Weights of a small image VQ-VAE.
Model: encoder activation silu, encoder widths [128, 256, 512], decoder widths [32, 32, 64, 128].
Training: soap at rate 0.0025, batches of 48.
Data: trained on photos of plants, animals and fungi (iNaturalist), 77898 training examples, 2.0 epochs.
Rows from block 3 of the encoder, named by matrix and row number. Each number is 200 + 20 x the weight over its row's rms, rounded and kept within 0 to 999. All counts start at 0. After the name is the row's rms in percent of the matrix's.
# convs0: reduce pointwise conv (encoder.blocks.3.convs.0.weight, 64x128x1x1), inputs 0-127
convs0.8,105,191,189,202,201,198,185,188,231,195,185,207,180,219,199,240,200,193,194,121,206,207,208,209,217,196,214,213,198,205,202,201,189,201,201,174,198,210,215,196,202,205,242,157,190,177,188,210,177,244,196,188,166,140,183,201,174,198,190,220,224,212,204,192,180,208,221,216,205,210,197,206,185,218,191,193,226,190,179,225,208,177,179,153,204,200,213,197,167,201,205,182,197,229,215,229,199,174,184,173,198,241,179,186,215,215,194,196,205,160,154,244,195,207,175,192,210,198,181,212,206,211,164,196,212,215,184,199,207
convs0.9,107,187,198,193,162,191,211,231,207,176,181,171,236,221,251,179,196,203,190,194,206,196,195,201,185,221,199,204,197,235,226,195,200,178,183,213,207,185,182,213,226,207,219,218,193,232,170,206,217,199,212,185,204,203,217,224,201,213,188,211,194,218,190,232,218,208,227,199,214,205,181,222,199,212,236,212,208,171,190,176,233,222,232,179,217,203,175,216,240,174,183,170,225,195,200,209,163,176,191,218,217,215,165,216,184,212,235,206,168,226,177,169,216,226,178,219,200,222,164,205,178,244,193,187,184,191,222,186,209
convs0.10,098,222,210,197,183,189,191,171,203,201,202,181,173,200,168,193,202,234,180,195,190,215,192,204,174,208,216,152,188,171,205,173,218,202,179,161,199,202,207,193,175,208,161,129,185,213,188,198,193,199,193,206,211,173,180,205,190,203,200,227,193,182,198,231,199,190,179,219,173,196,226,202,211,200,141,207,224,195,216,185,200,234,188,200,215,201,207,236,197,213,229,198,158,188,194,186,199,192,205,225,161,206,188,176,226,209,157,176,227,219,181,226,182,214,197,219,195,212,215,223,190,190,214,187,200,165,234,217,207
convs0.11,087,186,193,208,208,216,165,214,174,197,241,200,181,189,190,197,190,210,217,160,207,205,174,193,180,209,209,168,200,177,233,169,215,167,218,168,177,195,188,208,182,203,203,211,211,211,166,203,209,185,201,171,234,179,169,168,194,188,217,245,196,216,166,225,239,184,214,197,203,195,185,215,198,173,210,199,189,218,168,205,203,155,180,184,191,172,187,223,203,220,186,200,219,193,195,185,200,163,206,168,208,154,193,203,207,194,202,206,217,185,170,213,196,215,186,157,190,169,194,165,191,189,245,185,193,187,177,187,204
convs0.12,107,203,185,214,207,170,185,177,186,207,190,184,153,188,170,180,214,208,188,239,167,156,187,201,196,179,192,190,150,170,167,207,207,231,211,213,196,193,191,204,167,218,183,207,251,168,234,176,207,209,224,211,181,195,210,178,196,177,233,167,194,210,213,173,194,176,191,203,193,176,187,183,210,221,165,204,197,226,194,216,192,205,198,222,207,178,184,170,206,214,247,173,183,162,202,196,196,191,219,197,222,187,172,187,190,204,171,193,195,165,184,211,221,187,225,182,217,197,190,219,207,200,206,220,186,199,170,194,206
convs0.13,107,177,195,207,212,166,177,152,160,196,225,181,181,188,179,186,222,200,195,216,211,184,203,182,211,205,193,178,190,178,176,186,199,209,171,200,184,169,215,163,180,203,204,188,184,165,210,182,198,226,195,161,173,215,190,212,225,194,234,207,185,221,171,203,209,173,158,170,165,180,223,183,215,178,189,178,199,218,171,220,177,187,186,222,183,199,184,211,171,189,210,188,158,208,209,157,192,176,220,219,203,200,169,167,222,210,185,216,207,200,179,199,189,212,186,163,184,202,191,185,185,167,224,208,185,195,185,178,207
convs0.14,095,164,172,220,217,193,144,173,195,201,187,224,192,173,184,182,209,185,200,234,193,203,225,176,189,182,208,215,210,216,201,199,195,226,215,216,216,193,204,190,197,181,212,206,200,251,187,206,201,183,210,185,173,254,184,216,179,187,194,187,207,234,189,234,217,168,204,184,200,236,198,213,188,210,213,186,190,205,183,195,208,201,195,176,208,197,198,194,176,238,220,202,209,189,226,193,199,199,185,165,211,197,204,181,178,172,157,171,195,167,224,172,204,153,191,189,207,158,212,178,201,214,257,208,203,203,219,198,207
convs0.15,096,186,213,205,184,192,173,196,195,199,207,175,159,227,168,202,209,227,191,189,161,211,223,209,199,223,255,190,192,173,201,192,187,244,192,199,192,170,196,194,176,232,184,184,224,218,180,204,199,192,221,209,188,211,236,177,208,202,217,238,189,180,195,226,215,158,190,218,168,174,219,194,202,215,136,196,208,187,202,169,165,214,177,222,220,224,206,220,217,204,206,180,181,232,195,201,200,213,202,181,191,166,213,195,222,197,172,208,182,203,179,188,180,196,236,221,233,187,185,203,186,201,187,200,216,187,189,217,180
convs0.16,103,226,187,222,172,193,221,182,202,168,175,197,187,225,207,207,219,251,192,170,185,175,182,195,193,216,193,185,191,207,247,172,217,175,178,219,207,190,200,178,161,204,191,207,183,186,244,163,207,214,217,181,225,239,226,187,162,181,196,175,183,190,216,159,194,188,177,198,190,214,213,194,196,176,204,187,204,203,184,187,201,227,208,206,197,177,198,202,193,187,186,190,189,176,203,194,186,195,190,241,203,208,183,195,215,195,185,270,194,201,205,226,206,241,190,231,186,191,180,237,203,184,187,197,215,205,222,192,226
convs0.17,096,205,174,210,188,239,184,158,179,202,200,213,205,227,200,168,182,201,204,266,204,196,199,198,182,190,182,161,208,206,190,181,193,182,186,174,192,185,229,168,196,205,218,244,182,228,189,204,216,207,220,174,199,251,166,208,187,179,219,200,195,196,163,206,206,210,170,200,187,198,167,209,188,156,193,169,198,196,210,170,186,203,208,192,204,190,224,196,198,236,193,198,208,206,213,178,219,170,216,215,214,189,221,163,185,165,197,209,168,195,228,180,188,223,192,195,192,186,200,198,187,206,245,218,215,171,207,205,214
convs0.18,086,211,213,234,180,196,226,203,177,222,193,202,219,201,219,202,203,191,200,180,210,181,211,234,219,238,178,222,206,217,183,210,207,228,185,214,185,203,244,195,216,196,217,210,196,189,215,217,219,261,179,205,189,203,216,205,200,213,191,214,194,233,226,208,193,214,196,216,188,208,213,242,193,235,223,193,188,200,204,226,236,201,212,217,212,200,205,215,213,205,212,210,183,195,216,204,231,234,235,210,249,217,196,203,256,223,203,198,204,230,204,248,199,200,211,213,199,215,251,215,223,207,193,234,234,233,195,197,212
convs0.19,118,212,202,186,190,197,216,207,224,200,194,183,161,184,189,191,202,230,191,196,177,198,222,192,184,209,179,159,207,205,210,165,214,181,175,228,166,204,193,206,179,256,227,177,186,199,217,203,137,216,197,207,215,207,204,216,194,209,194,232,187,200,219,182,184,212,180,216,222,175,230,208,213,200,183,194,219,181,177,200,203,222,172,171,167,188,185,202,195,184,165,209,173,204,166,257,186,203,194,212,198,246,233,212,206,223,179,194,192,192,216,193,190,234,201,198,182,221,215,214,181,210,199,204,207,244,215,179,181
convs0.20,095,186,194,210,207,201,170,208,208,209,197,212,210,175,201,207,195,179,217,252,197,195,154,210,224,216,192,216,231,224,215,224,208,200,210,198,206,191,201,219,241,177,182,238,199,234,200,210,202,190,181,189,231,215,204,189,154,171,184,201,174,170,225,195,224,219,194,193,194,214,200,176,211,184,223,189,204,225,187,192,208,200,200,179,169,174,197,200,173,200,214,224,187,198,199,216,197,230,187,168,187,190,235,223,174,188,188,182,194,191,252,185,214,179,214,187,170,177,185,180,208,206,282,209,187,191,196,199,198
convs0.21,109,197,190,206,206,190,203,157,194,199,199,179,148,218,171,182,214,197,186,140,164,211,205,208,206,206,201,163,195,172,209,169,178,159,176,179,182,174,224,156,183,186,190,142,221,178,197,172,180,203,188,202,181,184,203,201,199,205,194,178,205,174,182,187,219,188,185,195,172,209,163,202,202,216,164,190,212,189,187,212,177,203,185,202,209,219,185,216,180,179,190,179,189,170,230,188,200,153,198,185,171,174,172,187,215,213,188,177,193,196,210,226,190,209,200,186,195,185,192,226,192,216,214,213,187,175,184,205,184
convs0.22,093,193,169,223,205,198,203,175,186,204,225,221,198,191,187,203,201,172,233,259,206,193,203,196,189,187,193,203,246,182,220,192,191,165,209,184,172,187,180,224,222,167,178,241,202,228,215,230,226,156,254,195,229,221,150,212,185,199,217,179,210,181,174,235,200,192,200,182,186,185,184,203,208,183,178,229,194,214,189,208,216,175,218,212,212,219,182,224,199,222,202,195,221,198,194,168,208,179,192,195,210,167,211,201,215,152,199,192,203,188,232,178,195,203,207,196,200,221,217,201,174,214,206,205,198,177,192,205,182
convs0.23,115,184,199,224,197,174,152,205,180,207,182,178,186,199,176,139,235,208,182,178,177,182,205,196,196,218,185,215,179,212,203,175,197,214,172,177,199,187,219,187,193,193,214,132,177,148,184,171,180,245,179,193,171,223,215,197,251,176,194,212,189,184,222,188,210,174,191,201,195,221,226,194,187,212,201,205,194,192,196,181,190,207,212,208,212,207,211,186,192,199,213,210,161,216,190,205,190,194,188,216,169,222,167,204,221,211,178,203,201,195,192,220,217,219,190,225,225,205,191,171,192,190,194,200,226,190,187,240,207
convs0.24,092,221,191,175,201,197,234,170,219,199,185,195,163,218,154,201,217,203,204,221,181,178,211,196,191,188,190,162,175,192,198,193,185,172,191,195,189,188,211,179,160,195,217,157,183,177,236,193,193,215,187,203,179,231,223,209,187,190,203,207,210,212,180,190,193,163,191,196,185,184,223,211,194,183,151,154,194,201,202,190,187,203,180,195,210,199,220,202,190,176,158,191,164,174,175,189,179,207,229,237,221,194,244,198,193,211,158,222,215,216,196,198,162,206,195,213,202,180,187,224,185,175,198,204,197,241,187,186,222
convs0.25,095,191,195,182,212,209,156,222,186,233,199,214,224,163,222,181,193,203,218,211,218,183,190,211,223,198,218,237,208,229,193,209,211,215,204,217,195,203,201,217,208,162,198,256,184,191,240,197,183,176,194,202,203,186,198,212,199,187,187,193,200,199,187,259,225,202,208,192,196,195,228,207,198,209,236,212,155,232,220,215,164,198,229,172,188,179,184,225,199,202,188,207,217,198,211,188,219,216,209,185,225,187,223,241,184,186,197,201,204,182,163,154,211,184,189,232,178,189,209,195,202,212,251,203,197,209,183,188,171
convs0.26,094,191,204,215,220,183,225,221,171,198,242,182,205,193,199,191,205,209,215,163,213,148,177,184,218,217,199,188,227,224,204,195,201,178,161,183,192,201,183,197,192,196,186,179,200,215,201,209,207,216,166,216,243,217,210,185,190,212,211,173,203,162,185,216,253,221,176,204,213,176,164,187,248,205,207,203,186,206,182,201,210,205,173,189,200,194,208,191,201,173,212,231,185,174,204,201,187,174,189,175,156,193,164,211,210,194,206,192,245,204,232,163,220,192,189,179,176,205,193,190,214,167,218,187,203,198,193,206,160
convs0.27,076,211,222,203,210,202,242,214,176,220,195,261,202,164,215,210,188,223,224,243,204,183,210,216,224,229,193,175,203,185,196,222,237,219,203,222,222,197,233,184,196,197,194,217,183,216,212,211,216,211,165,207,208,223,220,192,179,221,193,230,219,246,235,201,228,210,215,191,200,203,214,239,233,199,228,193,217,185,185,199,193,230,202,215,201,197,231,198,197,198,206,219,186,220,213,202,203,226,226,190,207,205,235,203,194,226,192,220,190,203,211,221,189,222,178,213,210,217,232,198,215,214,264,229,205,223,201,197,199
convs0.28,093,158,219,190,202,165,198,206,251,209,181,179,178,222,187,178,195,217,184,210,199,223,192,158,224,205,201,225,174,191,186,208,214,208,207,196,191,207,210,151,198,184,237,189,190,231,189,233,203,237,172,202,145,192,191,179,193,192,198,197,223,180,209,209,197,193,214,211,213,231,195,176,211,193,195,191,210,194,190,248,168,204,200,183,202,183,224,202,188,187,182,222,186,232,240,178,197,208,177,173,194,256,175,195,218,213,189,169,199,199,226,228,214,200,194,194,184,180,200,198,205,215,163,215,198,191,201,206,222
convs0.29,087,181,209,194,206,171,188,210,215,228,197,208,206,201,192,222,191,177,198,238,189,221,177,211,207,198,188,216,207,218,219,233,251,211,229,219,190,209,198,211,233,177,197,212,228,212,157,198,179,199,223,172,188,245,186,183,204,182,200,214,190,195,211,161,195,193,236,181,199,213,221,170,199,209,213,199,159,216,205,194,204,185,236,195,170,173,219,221,199,194,214,221,206,207,209,172,224,202,173,186,212,202,205,178,214,200,174,169,200,190,208,179,187,156,225,202,215,192,205,176,169,182,270,213,199,177,211,223,204
convs0.30,099,193,192,193,169,224,210,189,207,202,171,234,203,229,202,228,198,189,200,155,191,196,179,231,185,217,138,183,209,210,162,194,216,210,195,189,192,166,218,172,247,201,198,243,186,216,166,216,193,201,205,190,197,164,182,173,209,202,183,217,206,208,219,197,189,221,214,181,212,214,170,204,166,189,195,181,154,226,229,206,195,157,220,193,198,200,217,212,202,234,205,206,203,182,203,215,231,186,202,188,180,187,226,197,201,205,193,213,191,204,170,197,180,215,187,195,203,196,203,192,199,214,175,161,217,190,147,184,178
convs0.31,106,200,223,196,170,196,186,185,186,179,214,187,199,204,175,217,192,217,185,208,201,224,200,195,199,229,214,208,167,163,179,203,188,197,229,184,219,210,202,197,177,213,200,201,184,229,166,180,222,195,183,213,187,208,229,197,200,263,196,218,208,157,189,204,205,162,194,229,196,186,216,206,209,184,147,181,199,205,213,177,218,205,177,195,219,194,177,178,201,211,225,163,196,270,193,158,207,198,188,191,146,178,196,173,229,219,182,226,195,210,167,199,173,195,201,201,208,221,220,205,191,204,202,220,216,196,196,207,203
convs0.32,080,196,191,215,200,193,192,202,192,208,227,241,201,204,180,203,183,190,234,203,219,195,177,225,213,196,194,216,254,224,205,192,222,198,192,243,191,193,192,231,197,167,199,200,184,208,199,223,181,223,196,199,204,233,203,174,225,181,217,204,202,222,242,235,199,226,202,193,191,191,194,185,249,184,240,165,205,228,213,217,201,192,221,181,163,193,233,233,194,190,219,249,194,180,224,223,193,215,191,194,206,211,218,188,205,185,173,207,196,189,265,198,197,192,196,200,186,204,201,179,195,185,246,203,223,216,198,181,190
convs0.33,125,188,191,212,187,197,217,235,219,174,188,195,223,227,272,167,186,209,213,211,233,222,197,175,206,211,197,223,210,247,206,219,201,195,194,213,182,190,202,225,223,184,213,252,187,228,191,217,191,199,200,181,198,209,216,197,178,206,170,212,187,210,184,212,205,230,237,199,226,218,199,193,195,222,233,221,176,209,206,218,212,186,234,208,185,196,185,207,251,186,195,185,239,234,197,184,203,205,179,196,216,205,159,243,191,178,246,183,196,196,196,189,218,189,199,218,197,183,198,217,198,213,190,184,204,202,205,218,176
convs0.34,097,197,219,239,198,206,172,208,181,210,203,194,221,197,185,188,188,201,202,145,193,201,210,176,173,203,216,200,204,217,216,191,216,237,192,169,256,197,183,211,217,238,179,190,216,201,182,200,191,220,208,187,205,167,199,236,202,219,235,231,220,205,194,187,161,202,181,206,218,195,217,215,198,219,207,207,222,208,255,185,189,188,189,205,175,221,216,186,209,193,189,195,186,235,188,228,197,234,215,181,182,221,182,170,189,212,237,172,184,220,212,205,189,205,235,199,187,244,208,232,232,185,203,178,168,186,204,218,199
convs0.35,102,173,159,225,203,202,165,186,193,212,207,178,213,187,196,161,228,147,196,243,218,221,199,211,222,156,198,174,200,164,174,198,169,184,202,178,173,202,206,184,205,180,199,229,164,198,209,195,229,176,191,204,198,200,192,200,185,192,191,190,197,202,171,204,209,187,201,173,182,197,215,204,215,172,169,177,177,207,201,186,195,191,229,170,185,196,169,204,197,192,176,173,217,238,220,168,213,200,203,201,179,190,218,186,237,178,183,209,192,163,166,194,209,165,188,207,211,165,161,193,178,212,182,206,188,187,197,205,209
convs0.36,078,196,233,219,220,201,245,221,191,235,204,202,250,196,211,179,186,229,219,207,200,212,221,207,210,216,204,217,196,219,182,227,230,184,215,199,209,197,245,185,198,191,212,202,176,214,241,211,223,175,177,194,173,191,231,211,207,224,215,234,192,233,246,186,230,209,199,207,209,192,212,223,228,207,226,206,196,168,158,216,191,207,221,227,207,214,231,212,212,221,215,211,178,228,204,230,201,203,200,238,212,210,205,215,234,198,198,230,212,200,223,177,205,206,216,188,191,200,225,219,216,200,208,232,204,233,191,187,171
convs0.37,092,208,213,199,215,186,219,201,204,172,220,187,212,187,222,192,215,177,185,174,217,243,229,189,176,236,178,214,207,210,219,198,199,201,203,199,201,203,187,209,198,229,217,180,226,217,204,204,205,224,212,201,196,183,208,236,211,212,217,202,211,217,208,227,169,222,215,222,246,203,257,230,207,195,228,215,237,219,195,185,209,229,207,212,179,236,191,191,227,202,208,199,198,147,177,232,205,225,203,206,196,227,212,197,207,182,211,217,246,255,204,194,201,219,228,226,215,201,212,200,219,206,176,196,191,201,205,248,183
convs0.38,094,172,187,194,198,197,176,178,199,233,200,192,187,196,201,190,196,213,161,220,190,220,228,212,164,225,206,202,170,192,167,223,186,245,191,166,217,184,196,177,206,168,173,188,210,239,160,203,238,222,182,210,173,216,206,193,217,178,205,211,193,223,200,206,185,180,186,215,228,208,203,194,186,236,190,184,198,228,198,194,220,216,206,205,205,216,218,210,208,190,202,166,186,132,205,183,194,208,192,222,183,194,198,198,185,211,210,176,190,191,185,212,193,187,224,214,258,205,195,210,178,190,216,173,189,182,185,255,188
convs0.39,113,184,174,205,198,205,191,212,225,200,189,189,188,182,227,137,184,226,191,185,180,208,207,172,180,189,173,171,181,210,199,147,183,178,184,197,193,196,198,182,185,195,194,184,184,191,202,174,207,168,172,199,198,144,210,191,153,191,131,206,192,204,191,164,191,173,172,199,195,202,214,198,185,190,194,177,220,212,212,199,222,227,222,175,188,183,188,201,196,187,214,211,167,169,203,209,207,202,181,189,181,211,212,200,198,179,195,198,210,187,189,194,189,184,174,215,230,154,187,173,184,193,195,189,175,193,216,202,240
convs0.40,096,212,227,196,181,195,181,181,192,198,204,182,188,218,195,198,240,179,179,192,223,211,196,222,197,177,211,196,198,168,169,171,179,171,168,174,192,158,199,181,213,193,189,160,159,179,172,176,188,248,175,210,181,187,215,224,200,190,211,181,198,147,175,200,185,164,177,199,169,180,193,204,191,192,162,201,215,205,209,190,189,209,203,193,222,208,187,210,171,172,176,151,201,170,208,176,195,180,229,179,181,180,195,181,221,212,183,190,182,181,167,217,198,207,188,197,196,209,192,210,183,190,196,223,191,189,160,196,219
convs0.41,108,191,204,185,188,166,161,173,214,203,215,199,182,172,194,173,194,179,196,156,209,146,187,192,195,204,171,230,165,170,179,268,204,209,207,208,207,176,199,186,189,203,197,215,233,157,216,204,196,187,219,190,188,190,177,198,205,176,207,158,185,177,197,171,204,187,203,204,165,209,226,202,197,199,182,197,202,206,156,196,227,191,215,220,194,173,198,187,185,219,165,195,219,154,196,191,213,190,183,225,199,194,180,202,182,220,206,192,186,207,197,197,198,182,240,171,241,178,204,196,215,192,188,205,191,178,202,219,205
convs0.42,110,173,218,203,197,213,181,196,200,202,186,190,215,211,199,251,162,216,193,155,199,184,174,234,192,195,203,208,211,225,183,202,217,212,234,203,199,181,194,194,236,196,199,150,181,219,181,216,199,180,139,200,191,171,180,152,226,208,197,207,203,168,200,197,189,185,211,209,187,200,173,186,191,186,199,204,195,230,246,180,170,180,198,229,164,182,216,207,197,204,211,220,186,185,191,213,226,161,194,197,185,187,211,198,212,224,195,220,171,199,176,189,145,193,206,202,198,204,217,193,201,212,210,174,193,181,174,177,187
convs0.43,097,207,218,165,186,218,188,225,206,177,180,202,227,188,179,195,223,168,189,212,187,201,215,192,208,191,193,195,167,180,221,220,188,218,222,212,233,208,214,176,187,191,219,205,236,159,199,238,188,170,211,184,211,143,176,226,186,192,247,160,181,203,214,170,203,184,204,197,194,187,191,203,205,222,187,190,229,216,184,194,193,196,226,232,202,203,171,214,197,213,256,178,217,148,212,221,177,217,229,189,211,180,178,208,195,197,228,200,181,219,178,194,191,189,223,181,225,198,175,192,226,184,189,200,209,199,196,194,195
convs0.44,089,208,226,191,216,194,217,237,227,216,199,195,187,157,221,212,170,213,166,181,211,183,213,189,151,187,213,202,153,194,223,183,192,194,218,230,214,194,170,202,209,215,186,209,217,223,228,209,169,195,221,206,223,187,209,220,216,241,222,246,199,199,215,199,154,201,180,224,240,246,220,204,169,226,222,206,175,217,187,191,211,219,190,201,216,216,201,198,189,196,204,176,221,208,166,204,189,208,197,204,196,195,174,218,157,228,215,202,189,198,185,194,203,201,215,182,195,213,200,215,197,199,211,186,162,194,183,210,158
convs0.45,091,184,208,189,217,199,190,228,155,203,218,193,224,167,194,198,206,197,215,146,225,231,192,211,193,203,198,186,240,233,219,184,200,174,183,179,160,188,187,190,209,191,193,197,200,229,206,243,205,193,192,206,260,169,197,208,182,192,202,160,211,187,185,197,234,209,178,195,191,183,166,191,233,187,191,206,178,218,216,200,208,194,196,196,206,219,227,234,188,164,202,219,181,190,223,206,199,165,202,181,180,183,215,197,207,212,199,198,222,215,193,149,178,191,185,200,224,212,208,188,209,195,180,211,231,162,222,210,170
convs0.46,092,204,206,184,198,212,223,222,237,157,189,201,216,218,254,183,194,217,198,186,243,199,216,207,204,220,262,229,202,221,216,224,196,204,181,207,184,204,175,204,212,206,224,218,190,236,204,216,227,231,205,229,209,215,203,224,191,206,205,202,210,219,196,243,183,200,224,221,241,196,217,219,186,227,209,197,179,231,211,211,205,204,243,200,205,217,207,187,213,189,197,190,223,173,163,220,163,205,222,187,199,186,189,231,177,194,250,210,220,222,180,210,227,223,196,193,184,214,191,221,213,223,200,199,192,209,194,204,182
convs0.47,111,221,188,203,195,221,196,218,195,214,195,214,186,204,196,220,208,220,202,162,215,188,191,224,194,200,234,174,249,196,227,176,201,160,156,150,192,185,198,233,241,209,194,189,173,163,177,211,214,194,209,192,260,159,199,198,212,200,191,208,213,187,183,211,207,209,208,202,215,185,163,188,215,191,186,253,183,204,197,220,203,203,207,168,215,190,195,221,185,153,177,212,206,175,200,179,197,169,222,210,177,210,204,189,213,199,196,196,210,196,162,201,185,210,201,210,205,221,216,209,187,200,163,204,182,175,172,209,180
convs0.48,110,195,202,199,167,210,182,189,234,187,198,169,167,208,179,182,223,225,160,179,185,232,198,189,194,211,187,221,172,173,219,208,188,192,218,200,211,225,173,198,149,213,175,209,227,186,244,191,183,171,200,183,184,228,194,231,222,188,206,177,194,202,174,181,194,179,169,178,179,201,213,180,242,197,180,190,186,220,203,187,209,204,190,248,194,196,148,209,177,205,205,175,212,190,218,169,176,207,178,193,188,190,189,183,191,182,196,180,186,200,208,211,191,175,191,230,217,205,174,177,153,212,187,203,167,192,206,198,197
convs0.49,117,227,223,192,188,193,213,155,199,192,222,187,149,202,159,191,199,195,209,201,193,201,198,182,205,206,199,175,205,164,192,184,188,211,169,155,192,200,190,178,163,211,179,180,201,193,209,174,212,239,189,228,187,176,208,208,196,208,205,221,212,156,204,176,194,163,168,214,187,176,223,184,204,186,171,194,216,187,168,187,177,210,161,197,203,210,184,206,153,196,221,159,168,202,197,186,191,221,211,192,157,180,190,185,204,215,169,197,186,220,234,219,191,198,212,200,188,223,186,210,180,163,221,187,227,209,194,197,192
convs0.50,114,195,197,214,234,163,205,217,214,177,225,168,184,203,187,183,247,202,204,170,207,187,205,184,219,180,246,208,180,192,225,188,215,178,181,159,190,191,206,212,163,205,214,193,212,174,188,195,190,242,207,194,193,186,193,214,189,208,207,213,218,189,187,195,220,205,205,205,219,183,198,189,238,184,194,212,259,175,206,209,213,209,139,196,200,215,201,201,205,162,189,190,184,197,197,201,188,170,195,194,189,201,163,197,217,212,215,200,241,195,212,236,252,226,192,166,189,177,185,207,200,174,178,198,238,198,197,199,201
convs0.51,082,212,247,190,187,172,203,235,199,218,214,178,213,169,193,193,193,185,211,207,206,210,218,198,206,208,212,214,163,182,194,213,209,185,189,200,212,191,172,184,195,213,190,177,165,156,231,209,140,224,236,207,162,196,192,237,192,181,208,159,191,187,187,188,163,174,200,206,195,198,217,195,176,182,193,175,220,221,186,198,196,206,189,228,195,200,200,213,188,168,187,205,200,135,171,220,215,225,224,212,215,209,186,215,185,210,214,194,192,231,209,212,214,213,244,186,199,181,197,220,237,206,164,197,195,211,193,197,192
convs0.52,095,193,195,189,197,174,233,209,192,186,207,196,203,183,175,179,227,154,212,249,185,173,211,142,174,200,156,230,184,190,208,164,193,239,171,187,207,169,174,203,206,232,207,194,201,167,203,196,188,213,219,225,184,201,176,212,215,186,200,173,199,200,198,207,154,179,192,201,217,192,195,193,198,206,191,214,225,195,189,173,172,212,171,196,200,208,219,189,210,158,184,212,193,138,200,216,207,198,232,202,206,199,199,217,184,219,227,168,214,209,210,191,213,189,199,231,187,209,195,193,184,195,224,178,172,224,205,218,204
convs0.53,099,191,228,174,174,225,197,214,200,146,173,205,233,217,204,207,192,225,189,207,206,205,184,214,191,235,230,212,186,181,207,214,152,198,173,223,205,231,194,173,222,193,202,247,211,210,176,207,206,187,188,205,214,241,207,186,187,214,196,233,167,184,205,237,207,198,199,207,208,171,211,207,199,198,219,171,218,185,224,185,197,200,211,187,203,199,168,195,209,210,204,173,204,265,215,198,175,210,195,209,201,169,211,195,203,214,198,215,156,196,146,182,189,213,182,184,214,180,158,220,198,189,185,218,205,191,220,197,189
convs0.54,102,183,217,205,220,192,230,233,216,190,217,198,206,192,230,216,217,215,212,212,218,205,172,172,214,190,212,213,195,208,231,195,201,171,197,196,199,224,203,251,180,216,213,218,168,147,179,167,182,234,223,212,216,218,186,184,192,196,208,195,197,158,183,189,209,186,196,189,212,196,192,177,209,195,199,256,222,190,159,190,185,178,223,193,185,160,178,214,210,190,174,191,213,219,203,200,211,180,210,195,194,212,164,205,205,199,217,175,249,218,204,243,247,200,190,195,169,227,197,196,198,202,206,212,196,213,161,186,201
convs0.55,098,159,194,197,183,214,208,229,213,179,167,191,237,187,213,196,186,216,172,218,217,204,223,215,182,168,222,208,192,231,213,191,194,205,186,199,216,193,155,249,213,207,187,240,192,203,184,226,225,194,192,195,200,213,194,203,196,238,219,212,209,242,223,236,201,221,217,205,244,219,202,227,188,228,240,213,196,219,221,182,227,197,217,204,218,213,185,202,219,201,186,225,218,250,181,208,176,209,203,193,226,167,192,226,171,176,236,223,222,211,206,197,211,176,210,208,205,193,195,214,214,200,188,183,161,190,203,200,194
convs0.56,091,187,209,221,221,210,197,209,158,207,189,197,251,215,202,164,236,213,213,203,184,201,199,150,184,218,205,221,197,217,205,213,196,202,175,183,243,179,165,195,201,208,182,218,191,217,174,159,190,215,192,200,201,183,188,199,215,216,214,191,197,203,209,220,164,190,189,208,189,183,187,193,193,216,192,199,220,197,212,210,161,225,192,218,230,228,233,191,203,165,214,210,195,256,199,203,197,208,222,201,172,200,180,205,160,184,211,169,205,204,201,201,198,181,217,212,237,199,203,165,234,166,215,164,161,188,191,230,201
convs0.57,100,199,186,212,189,216,184,186,209,204,199,238,196,185,196,192,180,191,216,193,205,245,197,228,203,179,209,206,252,219,191,174,203,183,208,178,191,209,197,220,214,184,178,175,246,225,248,216,202,196,189,201,208,155,193,219,186,188,220,206,191,197,191,205,164,221,199,191,200,172,206,190,213,215,233,221,185,231,281,177,212,186,199,210,211,197,234,219,202,204,194,204,216,214,189,202,213,184,222,181,204,192,241,199,201,185,193,208,212,180,161,167,175,184,201,216,235,206,223,207,198,217,181,198,243,181,191,209,193
convs0.58,099,217,216,257,190,220,209,224,204,213,204,214,226,195,208,181,182,199,243,241,226,224,216,222,209,202,193,218,220,210,191,191,224,211,207,242,206,208,213,201,199,214,214,194,207,235,219,223,192,174,186,211,214,182,192,204,199,201,178,198,194,176,214,182,183,176,217,211,235,230,199,211,197,225,231,221,212,179,205,207,229,191,208,205,210,187,197,222,208,205,181,160,209,220,220,233,219,212,223,212,231,203,192,231,217,190,253,187,166,222,187,172,204,179,223,216,182,192,212,221,231,235,172,217,232,218,214,174,213
convs0.59,103,213,219,189,205,194,186,208,219,190,181,195,195,162,210,205,197,218,194,151,203,220,169,208,200,241,193,239,195,175,233,252,183,196,188,221,203,227,201,201,222,189,224,208,220,192,192,199,182,199,191,196,166,209,199,210,219,183,174,191,187,155,192,219,211,187,199,201,191,185,231,209,217,207,199,187,213,241,195,210,192,234,207,239,219,218,205,231,214,210,214,200,189,145,187,212,187,193,193,213,165,218,174,193,214,238,197,195,212,192,208,202,197,221,196,169,253,195,181,188,202,217,195,212,217,182,215,259,199
convs0.60,096,208,181,204,196,258,194,197,182,230,164,231,205,203,187,205,160,189,190,260,209,205,202,214,199,193,153,165,220,218,196,178,204,181,201,184,185,180,213,172,244,197,226,216,185,201,187,204,209,155,215,183,193,233,182,200,205,198,229,196,211,218,189,207,200,230,205,192,211,208,181,205,193,172,218,182,191,203,201,215,200,218,211,205,197,210,191,200,209,244,212,207,205,202,227,211,199,168,209,197,231,230,227,148,195,193,195,212,204,192,222,186,193,215,183,215,197,187,221,197,213,232,246,210,169,161,199,185,209
convs0.61,087,206,218,205,200,170,190,207,183,222,200,222,220,204,200,188,216,226,197,174,184,229,243,221,247,208,204,211,231,204,194,198,229,238,173,204,220,173,230,210,195,229,194,204,189,201,209,221,200,200,200,200,222,178,217,214,227,230,182,208,214,221,202,233,238,183,202,192,196,194,223,211,233,233,205,205,208,220,222,232,205,235,208,218,202,215,252,210,219,200,183,224,170,234,217,213,212,233,197,212,208,223,203,191,218,191,226,221,247,228,238,191,210,214,199,210,227,180,213,198,214,187,202,221,238,199,186,198,220